A small self-supervised image encoder, trained from scratch.
Model: norm layernorm, activation reglu, patch size [2, 2], depths [2, 2, 7, 2], widths [48, 96, 192, 384].
Training: soap at rate 0.00095, 11500 steps, batches of 256.
Data: trained on Sentinel-2 satellite tiles (TerraMesh), 36250 training examples, 81.2 epochs.
Rows from block 2, named by matrix and row number. Rows with one number belong to one neuron. Each number is 50 + 15 x the weight over its row's rms, rounded and kept within 0 to 99. All counts start at 0. After the name is the row's rms in percent of the matrix's.
# gate: MLP gate (model.blocks.2.mlp.gate.weight, 256x96), inputs 0-95
# fc1: MLP up (model.blocks.2.mlp.fc1.weight, 256x96), inputs 0-95
# fc2: MLP down (model.blocks.2.mlp.fc2.weight, 96x256, transposed), outputs 0-95
gate.143 092:50 78 39 50 50 52 50 75 38 67 57 81 55 50 50 23 61 66 31 61 66 74 50 62 63 50 40 22 77 53 50 50 59 80 61 63 72 57 50 50 30 22 50 50 50 64 28 50 67 50 22 34 57 63 63 42 57 60 54 50 41 34 70 50 50 75 47 72 50 64 29 50 55 67 35 49 50 33 60 40 50 27 56 50 50 50 74 50 55 67 41 04 50 50 64 85
fc1.143 096:72 70 45 58 58 35 50 50 68 39 71 56 64 58 69 15 50 50 66 30 70 34 42 50 50 57 50 50 72 41 68 50 50 60 61 19 42 67 67 74 73 16 50 16 36 63 50 44 71 50 45 68 63 50 23 57 42 39 34 62 32 28 46 73 29 64 71 50 58 50 53 65 39 32 55 50 56 35 50 57 46 50 32 23 59 50 41 22 34 50 39 42 36 26 70 64
fc2.143 108:31 58 48 58 50 50 53 56 57 71 26 44 63 15 68 50 45 61 65 22 50 31 70 35 84 50 50 47 61 52 49 20 50 69 29 30 59 67 50 76 49 45 29 44 50 57 61 50 43 43 50 24 16 41 33 52 50 32 29 60 70 50 21 50 50 29 41 45 50 36 28 58 30 50 59 50 27 50 46 20 76 50 65 39 62 50 67 26 61 50 41 67 54 21 50 50
gate.144 120:55 60 50 32 63 55 33 50 54 50 51 36 73 50 50 50 50 50 18 30 64 83 65 54 54 40 39 64 50 50 50 44 50 21 50 30 50 63 50 39 34 68 57 22 36 63 35 73 50 50 25 55 43 50 39 34 50 50 64 33 30 50 53 09 50 54 36 40 50 67 40 41 50 66 50 52 30 99 65 48 57 30 65 55 45 37 50 42 58 57 21 76 76 50 70 28
fc1.144 108:50 61 29 86 61 50 82 66 47 59 45 45 50 50 44 64 63 58 68 62 34 38 25 41 51 60 50 22 32 73 50 59 26 73 91 46 33 37 64 69 50 40 50 50 34 35 64 50 68 57 67 42 41 35 50 62 50 50 50 66 50 37 50 82 36 53 55 50 43 19 50 44 34 50 70 43 31 19 35 50 76 33 62 36 43 50 47 44 50 50 70 19 70 50 34 68
fc2.144 105:18 46 50 66 69 50 27 50 54 53 42 50 66 74 50 50 37 64 50 50 43 69 50 33 43 38 50 61 41 58 62 58 50 76 46 65 50 27 28 50 28 50 50 16 40 50 50 69 50 73 40 43 50 50 99 50 50 37 50 65 50 69 24 50 50 68 50 56 72 69 82 68 78 50 50 61 60 82 50 50 32 41 50 34 40 43 50 50 50 50 48 54 50 34 80 90
gate.145 100:60 30 28 56 62 77 50 22 15 50 50 66 44 40 50 36 47 55 14 63 67 20 29 42 43 63 35 56 58 65 50 50 18 50 38 50 50 64 50 68 50 69 42 56 50 73 50 59 46 33 21 50 50 45 50 50 58 43 50 39 55 50 50 58 27 40 62 50 50 50 50 73 69 50 50 65 50 50 50 42 25 24 50 68 92 24 35 71 24 70 76 50 70 50 50 50
fc1.145 100:65 68 61 31 55 43 66 21 30 26 50 64 50 37 50 50 50 75 42 50 50 50 47 50 50 71 48 50 64 50 50 50 58 59 66 79 50 50 50 28 50 50 50 57 37 27 31 34 32 42 50 24 50 50 50 63 50 26 50 61 53 29 76 46 80 26 50 50 86 34 50 24 63 34 67 40 63 46 50 69 68 50 54 39 21 68 82 16 77 36 31 39 38 62 50 50
fc2.145 098:44 50 50 26 35 50 50 27 36 50 50 50 40 84 25 74 52 50 15 58 50 50 18 16 83 50 50 50 63 55 47 67 78 81 50 50 50 41 50 64 55 77 25 35 59 37 67 50 42 39 33 54 60 50 80 42 50 50 69 58 69 50 65 50 48 50 83 73 62 40 72 22 42 36 46 62 43 50 50 40 31 50 50 57 65 67 51 50 50 62 50 48 60 26 47 35
gate.146 099:50 73 74 21 50 50 31 50 62 43 50 46 56 33 24 53 44 50 35 65 71 59 50 53 50 50 37 67 71 34 77 50 40 50 50 50 50 26 60 50 83 62 47 60 58 55 37 38 57 33 74 38 60 33 50 50 50 33 21 20 34 44 33 38 39 69 56 78 74 50 46 26 67 14 62 36 50 64 54 17 43 77 42 50 50 56 73 50 50 63 50 50 50 50 38 82
fc1.146 104:30 50 50 50 75 68 56 50 39 60 50 34 50 58 33 55 70 50 37 33 46 50 31 59 71 74 65 65 50 50 63 55 41 46 66 42 33 55 62 50 87 58 53 75 50 50 82 54 50 50 89 44 65 10 58 46 50 45 33 22 34 36 50 50 60 50 47 30 26 63 49 60 44 69 50 43 65 44 32 50 83 50 61 50 40 34 50 50 35 42 50 99 66 48 41 45
fc2.146 091:72 50 50 42 30 34 41 35 55 33 28 61 46 40 24 50 43 48 30 27 50 50 34 54 50 50 50 29 77 54 50 59 51 74 30 48 77 42 42 52 50 40 44 46 65 32 63 50 66 35 50 06 72 50 51 57 44 71 50 53 78 56 37 50 88 50 62 50 69 50 70 16 69 60 50 46 41 61 50 19 50 63 30 40 67 50 59 67 38 50 50 55 50 50 55 05
gate.148 089:36 87 29 59 26 50 79 28 50 39 74 56 84 92 50 71 63 69 36 40 50 50 50 56 65 62 50 68 37 40 36 61 76 58 26 68 50 69 14 50 84 50 59 35 36 50 67 62 58 42 62 50 33 35 50 50 75 32 52 37 50 55 50 50 50 52 26 50 50 50 52 40 50 49 56 61 54 44 50 13 44 50 37 50 41 55 42 66 50 50 50 50 54 76 26 47
fc1.148 095:36 50 56 50 50 31 67 41 39 38 51 50 50 41 62 50 36 40 28 32 39 50 50 59 50 55 50 65 24 56 50 50 73 70 47 91 63 36 28 39 68 26 74 59 64 33 50 50 42 36 45 39 14 24 34 50 64 50 53 31 19 25 34 50 50 62 50 51 64 71 78 50 50 65 18 60 17 64 50 57 41 70 42 28 45 50 63 50 75 63 31 50 31 46 44 35
fc2.148 083:38 43 28 66 46 50 57 43 54 17 67 53 40 50 50 45 50 50 51 50 60 50 50 41 58 50 50 82 55 71 34 53 52 42 50 63 24 50 71 55 47 51 72 29 36 70 85 46 67 50 32 50 57 50 23 63 39 50 50 42 50 78 33 16 50 49 75 80 80 69 54 50 21 50 25 50 50 50 33 50 50 42 57 50 73 25 13 50 44 58 80 31 68 50 51 50
gate.151 129:50 50 56 50 62 35 46 33 50 56 50 43 41 90 50 47 50 38 50 50 41 16 71 40 50 57 45 35 50 50 19 50 60 50 23 50 67 33 44 64 34 50 37 26 50 74 63 44 61 31 50 41 56 85 94 67 50 63 67 50 50 50 69 27 68 68 56 65 57 39 21 06 73 41 55 38 50 39 50 57 50 50 64 50 41 42 52 50 50 50 53 29 41 79 73 50
fc1.151 085:24 50 70 61 69 33 45 47 35 24 57 79 45 50 50 36 50 50 50 08 50 20 50 58 32 50 32 42 29 63 50 62 84 50 71 50 64 50 35 59 50 64 45 39 50 75 49 30 58 50 46 50 40 83 50 42 66 56 68 45 50 50 76 26 59 50 71 51 71 50 50 16 50 36 63 33 60 50 63 50 50 50 91 64 58 77 50 43 50 50 50 42 45 58 77 50
fc2.151 098:67 61 50 54 35 50 42 71 60 50 72 61 37 39 27 67 81 29 43 50 24 42 36 52 50 48 32 69 50 50 66 66 50 50 63 53 44 50 23 75 24 35 50 68 43 27 50 50 50 50 39 38 62 72 50 50 23 71 13 40 50 47 56 43 54 44 55 62 83 59 74 50 26 49 32 33 50 72 76 41 50 50 69 38 69 38 47 62 22 54 65 46 50 77 71 38
gate.153 094:54 46 39 50 50 50 48 54 65 63 34 50 47 50 58 18 80 50 50 42 74 50 57 74 30 50 39 51 68 64 50 77 67 60 26 18 72 36 50 44 50 63 68 50 99 50 65 45 59 75 33 61 60 91 38 32 50 50 29 61 50 50 38 33 50 53 50 65 39 73 22 62 71 35 50 61 53 50 50 43 56 36 50 46 50 44 65 50 45 50 78 72 44 50 55 27
fc1.153 103:34 69 43 50 43 66 72 24 63 50 50 39 36 79 16 72 50 27 90 50 50 34 18 67 58 53 50 29 50 65 64 50 50 34 44 63 50 57 55 59 50 45 50 76 28 50 50 41 50 41 28 06 33 50 38 50 50 55 32 38 26 32 40 50 46 50 50 73 50 78 42 64 50 56 50 50 50 50 50 60 69 75 50 70 64 50 77 37 66 31 50 74 50 50 33 50
fc2.153 105:50 44 74 50 34 43 50 50 37 15 60 67 55 50 50 31 50 55 55 44 50 50 67 66 23 36 50 30 58 86 50 62 50 28 62 33 42 52 55 50 50 53 50 60 50 31 41 31 88 50 50 45 50 90 56 50 49 50 80 34 35 87 50 41 72 50 50 50 41 62 50 31 33 12 55 36 64 37 28 51 29 33 49 50 19 50 63 69 37 30 31 50 54 42 50 39
gate.154 099:50 76 57 43 50 47 74 77 50 50 36 44 47 36 55 36 50 50 50 50 50 72 77 40 32 63 25 50 50 70 50 39 32 68 50 27 30 63 50 16 50 78 34 67 11 50 50 37 35 50 29 61 53 50 66 50 50 42 63 50 62 50 61 50 42 29 69 45 73 69 68 67 91 50 36 57 50 42 71 50 50 16 42 15 38 40 50 50 46 50 35 38 50 57 50 27
fc1.154 093:34 39 37 50 50 59 68 86 57 42 50 36 56 83 30 45 92 57 43 65 50 50 30 40 50 50 41 56 42 70 42 27 60 50 86 50 56 30 50 50 57 50 69 62 50 14 70 50 50 81 42 31 61 59 50 50 43 32 50 29 66 50 65 50 43 50 31 50 63 49 84 50 36 37 50 60 50 62 50 33 72 51 32 34 28 50 63 50 69 31 50 35 23 53 67 30
fc2.154 096:32 54 46 50 26 50 78 62 50 72 26 50 50 75 50 50 50 20 50 68 50 50 50 81 50 50 38 54 50 68 61 50 64 31 23 60 57 50 50 31 50 50 68 75 66 50 65 59 50 50 50 50 45 50 50 50 50 62 48 50 17 55 47 95 50 74 64 50 42 50 26 45 56 50 34 73 46 47 50 31 44 84 58 36 50 60 31 76 23 47 33 40 50 05 58 64
gate.155 129:34 55 69 50 50 50 50 58 60 67 50 44 41 31 73 46 67 25 70 50 31 50 36 61 55 50 50 50 41 55 42 33 77 73 50 31 50 50 35 55 45 46 38 50 50 65 57 50 68 43 48 64 12 50 55 38 50 29 50 50 99 50 36 50 50 62 63 32 36 86 70 50 32 70 28 53 35 41 72 50 49 27 56 50 33 55 66 69 29 50 66 17 29 21 43 42
fc1.155 130:50 50 60 79 60 52 55 62 40 75 28 50 50 49 34 71 33 50 21 48 70 22 77 56 57 70 33 63 50 50 31 50 71 46 42 50 36 68 67 44 50 50 64 50 41 59 56 51 05 50 61 31 50 68 50 39 62 50 45 48 00 44 59 69 50 58 50 50 71 29 38 38 50 16 57 61 65 34 33 43 54 64 50 63 65 32 34 62 66 47 66 73 65 57 50 50
fc2.155 082:44 58 53 89 74 48 50 50 50 24 71 35 60 28 50 13 74 60 37 54 32 48 82 59 50 65 58 50 65 48 59 50 69 44 38 63 50 50 59 50 70 60 40 66 32 50 50 13 35 81 34 57 34 40 50 76 50 50 40 71 50 65 36 59 67 63 57 44 50 74 84 64 61 78 73 44 56 56 33 50 45 50 36 46 50 76 60 37 40 50 49 42 50 64 35 68
gate.157 097:59 69 23 75 69 65 66 42 50 32 37 20 31 63 50 29 95 50 41 35 38 31 50 43 42 41 50 30 50 37 50 36 35 74 34 15 61 50 29 50 37 43 50 65 37 50 36 66 82 50 26 50 50 49 50 31 53 40 68 50 77 50 27 50 50 50 69 50 66 25 56 47 51 50 67 60 64 42 50 42 72 34 27 50 58 50 36 50 77 34 50 28 50 50 40 54
fc1.157 100:61 69 87 67 74 50 35 82 39 52 45 40 39 73 50 64 48 64 40 33 59 63 31 50 50 80 50 63 44 80 50 65 24 50 46 84 65 31 42 75 39 34 54 36 64 50 42 36 50 50 64 64 63 50 41 48 45 74 83 52 50 27 37 50 59 34 68 40 37 44 33 50 65 35 51 44 49 70 39 50 39 64 47 24 50 76 21 58 50 69 50 70 56 36 39 50
fc2.157 094:63 56 60 28 57 74 10 39 43 31 89 50 62 42 38 50 50 64 60 71 57 50 47 50 63 62 24 45 81 50 52 50 52 50 27 30 50 50 37 42 52 73 50 34 56 41 67 25 38 50 50 48 67 32 50 26 50 54 50 15 21 35 50 33 50 77 38 69 59 68 67 50 30 50 62 46 50 50 50 50 21 37 23 35 50 34 46 33 50 50 71 50 61 55 20 50
gate.158 093:48 50 50 48 41 20 39 30 56 50 50 50 50 42 50 60 50 50 67 70 50 17 30 45 75 24 59 77 33 15 59 50 31 50 50 28 62 33 74 50 50 59 43 50 16 50 74 59 50 83 50 50 26 57 39 60 50 70 50 62 37 38 59 34 52 76 56 42 50 65 39 57 71 36 50 62 74 50 44 71 68 53 24 51 48 78 70 43 50 38 22 26 50 44 65 50
fc1.158 084:33 50 70 10 28 61 58 50 50 50 44 45 50 50 20 41 37 70 66 50 18 76 61 84 50 45 56 30 15 56 31 43 27 25 35 44 75 68 50 58 50 62 50 72 50 61 68 50 56 47 61 44 50 30 50 64 50 57 79 50 50 50 54 67 58 55 17 66 57 65 50 39 41 39 58 73 50 43 50 50 50 62 50 52 62 46 68 50 80 50 50 61 30 33 50 83
fc2.158 100:50 30 68 38 50 31 50 56 88 43 50 50 49 50 50 50 50 39 50 50 43 48 42 76 52 50 50 38 60 41 50 50 52 40 57 52 22 24 53 37 40 53 50 79 60 62 20 54 63 50 37 60 53 53 32 79 62 41 50 78 23 50 31 45 50 59 71 41 30 73 53 63 24 50 50 75 01 59 56 36 50 41 55 52 73 35 35 05 42 50 70 52 65 50 67 60
gate.159 085:39 50 50 59 33 50 50 50 48 40 80 32 62 50 50 50 19 65 50 59 65 50 50 62 22 41 50 24 40 50 65 50 61 75 73 21 44 21 40 63 50 56 53 50 47 50 33 50 68 50 53 50 67 59 71 26 22 62 29 20 61 14 25 50 39 58 31 53 62 50 68 50 59 59 50 50 62 56 76 62 50 50 62 50 50 38 79 63 37 50 16 32 23 56 75 50
fc1.159 092:48 34 73 50 37 39 50 66 24 67 50 62 26 50 69 81 33 36 02 68 39 50 50 34 70 64 59 74 60 45 65 87 50 58 50 50 56 78 32 70 50 50 38 50 50 70 59 50 60 44 31 64 50 50 63 68 50 40 31 44 36 61 75 63 50 34 61 70 50 50 50 50 69 63 62 81 54 59 60 68 68 50 50 39 53 57 50 34 76 35 29 39 43 50 36 70
fc2.159 099:69 66 97 79 50 56 40 56 32 18 50 67 50 80 42 58 50 52 64 33 50 71 72 45 26 62 50 50 58 50 50 93 50 62 52 63 42 35 41 50 38 50 42 37 50 66 20 50 84 50 37 71 55 50 50 45 51 63 17 20 50 50 63 50 50 41 28 52 57 50 41 51 59 35 50 50 25 50 50 50 59 53 63 38 64 51 67 58 63 50 58 50 50 81 38 23
gate.160 074:80 50 50 65 58 36 36 50 67 59 45 17 50 50 46 88 50 40 81 40 60 50 50 36 33 53 50 98 32 41 50 32 48 43 72 67 21 51 21 50 42 50 50 50 50 39 51 50 50 67 50 50 65 68 50 73 76 50 50 69 50 64 43 58 50 50 61 72 50 65 30 50 39 57 32 61 74 50 59 75 46 13 27 50 34 50 71 50 39 50 34 58 50 76 50 56
fc1.160 087:55 42 35 62 50 50 50 17 50 50 40 78 50 50 64 36 65 34 28 36 50 50 50 50 77 47 38 50 44 50 50 22 73 19 50 36 59 50 41 37 50 38 60 29 50 50 25 67 19 32 50 50 50 50 26 34 47 37 37 23 59 50 68 61 72 59 65 74 50 25 68 50 50 50 30 57 50 89 62 69 54 50 41 42 50 50 15 27 63 52 46 50 76 71 77 42
fc2.160 105:68 74 52 50 50 44 50 78 60 77 50 68 50 30 34 46 49 75 33 69 66 32 64 50 64 70 68 50 40 36 19 41 63 50 46 59 93 52 69 50 50 50 71 37 59 50 50 49 50 29 65 39 50 53 68 50 33 61 40 50 75 55 42 77 50 48 50 45 40 39 52 61 03 61 66 74 50 30 50 47 50 34 30 34 13 61 23 51 50 40 50 63 64 50 50 50
gate.161 096:50 32 26 58 50 49 34 50 67 50 50 68 42 43 33 39 62 50 68 38 29 50 50 56 66 50 32 37 50 59 69 30 50 63 27 50 50 63 50 83 20 65 71 73 43 68 09 29 60 50 38 35 50 72 65 68 54 19 50 50 70 59 31 43 50 63 65 35 65 50 47 73 37 84 71 50 61 41 50 50 63 18 50 47 62 50 50 18 50 40 48 69 29 57 60 46
fc1.161 077:70 53 73 45 50 41 50 37 10 40 30 50 17 44 50 41 16 50 31 50 76 50 50 35 65 50 55 68 70 50 50 62 79 30 50 59 75 50 50 38 50 31 41 50 40 44 50 50 55 32 50 50 63 50 46 36 20 76 44 50 35 50 43 83 50 77 42 50 14 50 25 50 61 18 50 50 50 30 50 66 32 50 50 52 65 21 46 50 29 34 50 53 50 31 41 50
fc2.161 098:45 60 34 50 51 53 62 50 41 58 34 50 66 44 65 50 67 50 51 49 50 73 50 50 56 42 48 69 64 68 57 58 99 44 50 50 50 73 25 50 91 68 47 07 59 50 79 61 50 63 28 34 50 50 50 50 38 65 58 78 43 53 32 50 50 10 57 76 50 50 67 50 38 72 50 32 42 50 71 50 73 73 31 50 50 50 59 39 63 65 42 67 60 68 41 65
gate.162 104:46 83 50 62 66 42 49 50 50 55 37 68 50 38 64 50 61 37 55 53 50 50 71 29 81 56 50 34 50 27 58 69 46 61 50 14 60 40 50 58 50 50 46 88 40 66 27 63 50 61 73 64 52 24 53 50 34 59 50 50 70 80 50 50 66 42 56 61 56 44 24 50 55 29 63 33 29 50 29 62 50 42 50 50 30 75 55 59 02 26 26 56 50 73 50 43
fc1.162 104:19 50 37 60 37 52 44 46 50 63 69 38 80 50 50 24 50 42 41 77 36 50 58 50 40 50 19 59 20 61 50 37 50 38 78 91 34 50 36 50 61 42 44 50 07 53 68 50 30 50 61 25 47 69 64 40 50 50 51 50 50 34 57 50 50 48 50 50 39 30 95 31 43 45 43 55 77 59 68 50 50 44 70 68 60 31 35 50 62 50 67 50 70 50 44 67
fc2.162 095:40 65 70 59 52 33 50 97 48 50 50 63 52 50 50 70 50 54 14 28 41 50 58 50 64 64 50 55 63 46 48 35 50 50 31 36 50 66 85 61 43 44 37 54 50 50 31 57 51 40 50 50 22 76 50 67 58 44 37 50 50 50 50 83 57 18 39 41 45 32 71 73 50 76 67 79 54 50 50 22 47 66 34 24 50 34 50 32 50 85 59 50 70 50 65 50
gate.163 105:40 58 38 64 64 38 58 29 50 22 51 71 50 63 50 75 41 55 40 50 76 50 57 50 66 50 38 54 42 84 29 50 42 50 30 50 58 48 55 46 86 68 50 65 35 46 85 50 38 40 42 81 50 71 21 74 59 38 42 37 68 50 50 50 70 50 50 63 29 50 00 49 63 50 50 40 22 70 56 61 71 50 45 50 73 50 63 37 43 43 46 47 68 59 66 40
fc1.163 097:50 50 68 27 20 46 50 50 50 56 50 60 50 40 71 50 33 50 46 84 41 50 26 27 41 35 59 74 54 68 50 50 68 66 82 36 78 50 54 77 31 50 70 50 66 54 39 50 63 50 50 29 33 27 75 38 50 50 63 50 27 68 54 50 50 50 68 40 50 62 50 50 45 50 91 54 50 15 50 43 35 63 63 34 50 17 56 50 61 17 35 50 36 53 37 61
fc2.163 099:53 52 50 32 73 57 58 36 50 50 71 46 31 61 75 45 53 29 50 99 60 50 50 56 34 70 50 45 57 35 50 50 50 54 44 44 58 87 67 71 30 67 71 50 50 63 33 23 50 70 65 81 50 28 50 50 64 48 62 40 23 53 40 37 28 50 65 54 45 50 73 65 50 29 50 36 41 24 50 62 50 60 44 50 53 50 50 34 74 37 76 50 33 91 50 50
gate.164 096:64 24 58 50 50 50 47 21 50 38 70 35 73 50 11 76 69 63 73 64 71 33 38 75 50 29 65 42 73 35 50 50 59 50 41 37 30 58 76 27 50 69 44 28 84 50 61 30 45 63 50 60 11 79 37 59 35 32 50 43 50 50 50 57 61 50 50 63 50 40 71 50 44 39 23 35 50 50 50 37 62 56 64 50 44 41 49 36 50 50 65 41 68 39 67 59
fc1.164 100:54 81 30 58 35 29 50 50 58 29 61 60 56 38 29 74 33 40 62 40 60 36 48 50 37 77 56 50 50 60 58 50 40 66 50 50 50 60 50 50 82 71 24 74 56 47 30 49 33 44 61 83 60 14 74 35 57 50 63 70 50 50 17 50 31 78 50 50 72 44 35 35 61 41 61 72 50 28 38 50 45 71 77 50 50 34 44 50 41 38 33 50 72 50 30 61
fc2.164 100:34 68 45 34 50 50 37 78 63 50 29 45 43 34 50 50 50 65 50 45 19 50 71 33 50 50 50 33 50 62 50 50 73 50 50 36 50 30 23 50 69 14 79 70 50 50 46 50 20 20 39 50 33 50 16 51 37 50 25 32 50 50 56 67 64 51 63 64 34 27 44 35 53 60 50 50 32 63 46 14 27 50 63 34 52 61 54 53 09 65 50 50 40 46 70 50
gate.165 102:39 64 50 73 38 55 64 70 31 44 57 86 50 50 50 31 50 50 30 42 48 77 33 50 44 72 56 60 50 50 50 68 47 35 38 50 64 40 41 27 57 62 43 69 42 69 68 77 63 50 50 50 50 69 50 67 58 30 59 38 50 41 70 50 69 62 55 63 50 50 50 40 50 36 50 50 29 31 18 65 30 50 50 33 25 36 11 34 40 50 46 50 61 25 37 99
fc1.165 101:50 83 68 86 50 50 64 73 50 73 57 54 47 50 33 45 34 50 45 50 50 50 48 50 23 71 65 62 68 74 56 68 35 66 45 49 50 50 50 50 50 45 50 50 36 76 55 50 78 42 50 51 50 69 42 73 20 27 21 58 38 43 34 66 28 53 50 66 50 53 37 50 50 28 35 50 32 14 16 35 48 50 50 25 60 60 30 22 50 45 41 54 72 36 50 72
fc2.165 098:19 40 50 44 62 23 50 59 53 67 51 74 50 24 50 50 42 50 68 53 37 87 50 54 54 49 44 50 50 45 33 29 50 46 36 44 19 50 50 82 41 50 50 43 50 50 50 50 52 36 44 63 68 50 50 73 99 51 50 50 23 51 50 50 51 58 50 50 70 50 38 67 55 73 21 50 43 89 50 50 86 43 42 24 50 50 39 66 50 57 50 17 50 72 69 50
gate.166 088:50 25 50 63 57 86 17 50 44 67 39 55 50 81 50 34 39 80 67 37 50 34 50 59 63 39 34 20 50 44 50 76 43 24 31 62 35 50 34 50 33 29 54 55 81 57 50 36 39 30 50 69 84 50 32 33 50 50 50 50 50 50 28 53 39 50 56 28 30 62 71 56 60 50 50 27 44 56 37 50 24 67 53 69 57 72 50 28 66 68 50 56 50 64 50 35
fc1.166 089:63 50 41 61 53 62 54 66 39 54 47 56 50 50 58 31 72 50 38 50 50 59 36 19 50 45 56 17 57 63 50 41 75 40 50 41 34 80 38 50 70 40 23 34 65 54 60 42 52 70 72 85 82 49 44 40 65 65 50 43 67 70 23 50 65 50 61 37 50 31 55 50 29 14 38 43 66 29 44 57 78 69 43 40 50 46 33 58 28 57 66 33 25 69 47 70
fc2.166 096:38 50 50 39 59 29 73 33 77 50 50 50 21 27 67 50 42 55 50 50 39 57 50 53 42 50 36 36 56 50 48 00 50 36 50 59 21 50 37 64 51 39 92 78 50 55 29 45 61 63 73 40 50 40 35 33 50 25 17 52 50 49 50 34 50 56 59 48 61 71 50 50 49 50 53 33 58 50 90 41 41 50 40 37 65 28 54 28 48 50 39 63 50 81 44 59
gate.167 105:63 50 50 33 64 53 50 66 50 50 41 50 38 37 50 36 50 78 35 42 50 15 49 57 33 50 60 78 59 44 60 50 15 53 44 52 42 50 64 37 50 50 50 33 67 50 42 50 52 61 50 43 50 39 50 50 50 34 50 63 77 50 50 26 50 50 67 44 50 51 79 62 50 64 33 65 57 89 63 50 50 52 55 20 99 23 33 50 39 44 50 50 50 27 42 23
fc1.167 115:59 34 59 40 69 50 31 52 50 35 57 71 50 50 41 50 72 42 62 68 41 72 59 32 68 50 62 50 50 24 22 70 56 50 61 50 50 50 35 50 50 57 50 71 60 51 43 36 48 27 62 55 50 61 50 57 50 29 39 58 12 63 43 60 43 50 61 37 57 58 19 82 50 42 50 50 69 31 35 65 50 50 50 30 00 50 80 13 50 34 36 57 55 35 61 50
fc2.167 096:25 33 42 68 50 50 51 70 36 38 59 64 75 50 17 31 48 50 21 50 33 50 50 50 38 38 27 21 50 40 50 51 50 50 33 45 50 68 50 69 33 50 42 68 18 42 40 17 41 71 49 50 50 50 46 47 50 50 31 54 24 25 27 60 84 50 50 50 27 71 79 50 50 65 65 73 58 72 37 50 65 45 50 26 13 50 64 50 39 48 50 50 64 46 50 50
gate.168 096:54 86 54 50 57 62 50 50 59 62 35 50 39 42 50 50 50 50 60 26 73 50 50 45 50 59 64 42 57 61 42 72 66 57 23 50 82 50 12 50 50 39 54 48 50 50 26 50 78 50 33 69 41 69 50 85 54 11 49 65 64 50 50 50 64 50 50 33 65 81 57 50 61 55 50 54 22 60 50 50 50 17 40 37 50 50 50 50 50 28 18 22 50 39 79 26
fc1.168 100:52 50 50 38 54 56 65 42 50 50 50 50 50 44 15 50 34 35 37 36 50 31 77 76 50 65 50 50 50 25 59 38 30 68 50 32 62 50 61 28 80 50 56 58 50 14 62 50 23 67 06 36 59 63 69 42 32 45 63 54 58 65 50 50 50 15 50 39 33 43 30 66 54 29 50 50 88 57 50 44 80 50 29 61 81 42 50 55 50 50 38 47 50 38 50 50
fc2.168 104:50 51 60 74 71 57 50 35 47 35 47 50 62 47 85 31 60 60 40 50 50 35 39 50 36 50 71 66 28 25 18 49 41 48 50 75 50 50 52 53 72 26 50 49 41 50 50 50 50 43 41 50 13 50 68 50 50 54 50 50 25 00 62 44 58 69 67 46 20 50 40 50 50 50 66 31 76 30 39 43 58 64 38 50 12 50 47 46 61 50 31 73 50 50 25 50
gate.169 094:50 50 28 46 32 61 50 84 50 47 50 50 50 38 32 66 60 50 50 29 63 44 64 26 31 50 66 45 50 66 41 46 50 77 50 77 70 50 42 71 50 50 27 74 50 50 29 33 32 33 71 50 50 24 54 50 56 62 59 56 50 50 50 83 50 31 65 50 80 28 45 39 50 50 62 50 22 12 45 50 63 62 50 69 43 57 94 50 61 21 50 38 48 70 60 42
fc1.169 089:60 59 62 39 55 50 40 35 58 61 50 38 59 29 56 64 37 84 50 58 35 56 73 26 33 47 58 53 44 42 60 58 61 35 50 50 50 50 67 56 42 58 59 37 50 44 32 50 50 71 50 50 50 99 18 50 50 41 30 69 50 50 50 50 29 43 50 50 50 71 37 50 63 70 58 50 38 94 50 74 39 62 51 50 90 38 15 50 50 41 50 50 63 12 63 62
fc2.169 116:38 52 26 34 44 20 50 61 61 56 50 50 37 27 32 64 53 57 59 42 41 50 33 46 50 50 34 40 50 62 50 51 20 61 50 35 50 69 38 50 27 16 47 76 43 37 30 58 31 32 44 50 50 40 19 70 52 37 40 63 66 01 50 39 48 37 50 58 50 29 50 50 42 50 41 43 74 56 30 66 50 72 54 50 40 50 30 50 50 50 41 69 37 03 72 73
gate.170 115:45 66 60 71 50 77 83 40 55 63 30 27 50 69 50 58 20 68 42 45 30 49 41 67 47 50 35 50 75 50 50 71 50 69 62 71 45 37 29 55 31 36 69 63 49 63 44 57 37 50 22 31 44 50 44 45 50 54 68 26 51 50 50 33 36 53 56 37 56 55 91 27 62 61 55 73 42 19 50 54 61 50 31 23 67 41 24 40 62 39 62 44 43 26 55 70
fc1.170 102:47 46 75 50 63 40 81 50 56 80 50 38 76 59 50 61 39 61 60 47 50 65 59 50 29 81 50 38 50 74 30 75 58 55 68 59 50 50 43 60 39 64 57 68 32 65 50 50 66 71 36 27 43 72 57 36 50 61 71 13 41 73 30 36 28 62 31 52 50 63 75 67 50 59 68 50 43 21 39 36 64 50 19 36 50 56 33 36 48 65 46 64 32 50 50 67
fc2.170 078:50 50 59 33 50 50 82 44 27 46 50 36 50 50 50 50 65 50 62 77 48 50 76 74 29 64 50 50 62 58 50 50 63 05 50 68 51 48 64 50 42 50 99 69 37 36 61 22 40 50 86 50 66 71 32 35 37 68 50 45 29 59 57 41 50 54 50 36 63 69 50 21 50 50 37 59 69 50 50 37 73 59 31 12 65 35 50 50 50 39 47 50 50 42 50 50
gate.173 103:42 70 60 58 29 48 26 50 50 67 61 56 28 50 64 50 29 31 73 73 42 64 65 50 38 50 61 50 15 50 29 86 41 29 68 35 50 59 55 33 03 56 35 45 68 32 65 50 50 60 41 60 17 94 50 37 50 39 50 50 50 61 32 50 50 40 59 50 35 61 50 50 50 74 33 50 50 50 58 23 50 34 50 45 44 30 50 38 50 40 27 54 40 68 60 69
fc1.173 105:33 50 63 30 61 50 37 66 48 83 41 50 01 58 68 50 70 26 33 59 50 63 62 44 30 79 76 71 09 65 50 73 67 50 57 50 55 50 40 50 25 57 50 50 50 50 82 50 59 33 54 54 12 50 50 50 70 50 56 50 50 40 67 54 59 50 50 50 50 78 66 42 59 33 36 46 76 50 75 40 56 50 69 38 47 50 61 65 50 50 37 50 58 59 68 63
fc2.173 105:50 50 50 54 78 45 55 62 27 26 50 51 75 32 62 50 50 50 70 50 63 50 59 50 50 69 50 48 37 50 73 38 51 52 30 31 28 37 34 70 00 79 28 39 27 27 50 55 36 75 64 50 79 34 59 50 58 69 51 26 70 58 50 24 78 50 56 58 56 66 50 48 39 37 48 64 67 50 40 42 50 50 23 57 44 57 50 47 55 50 50 62 50 44 27 31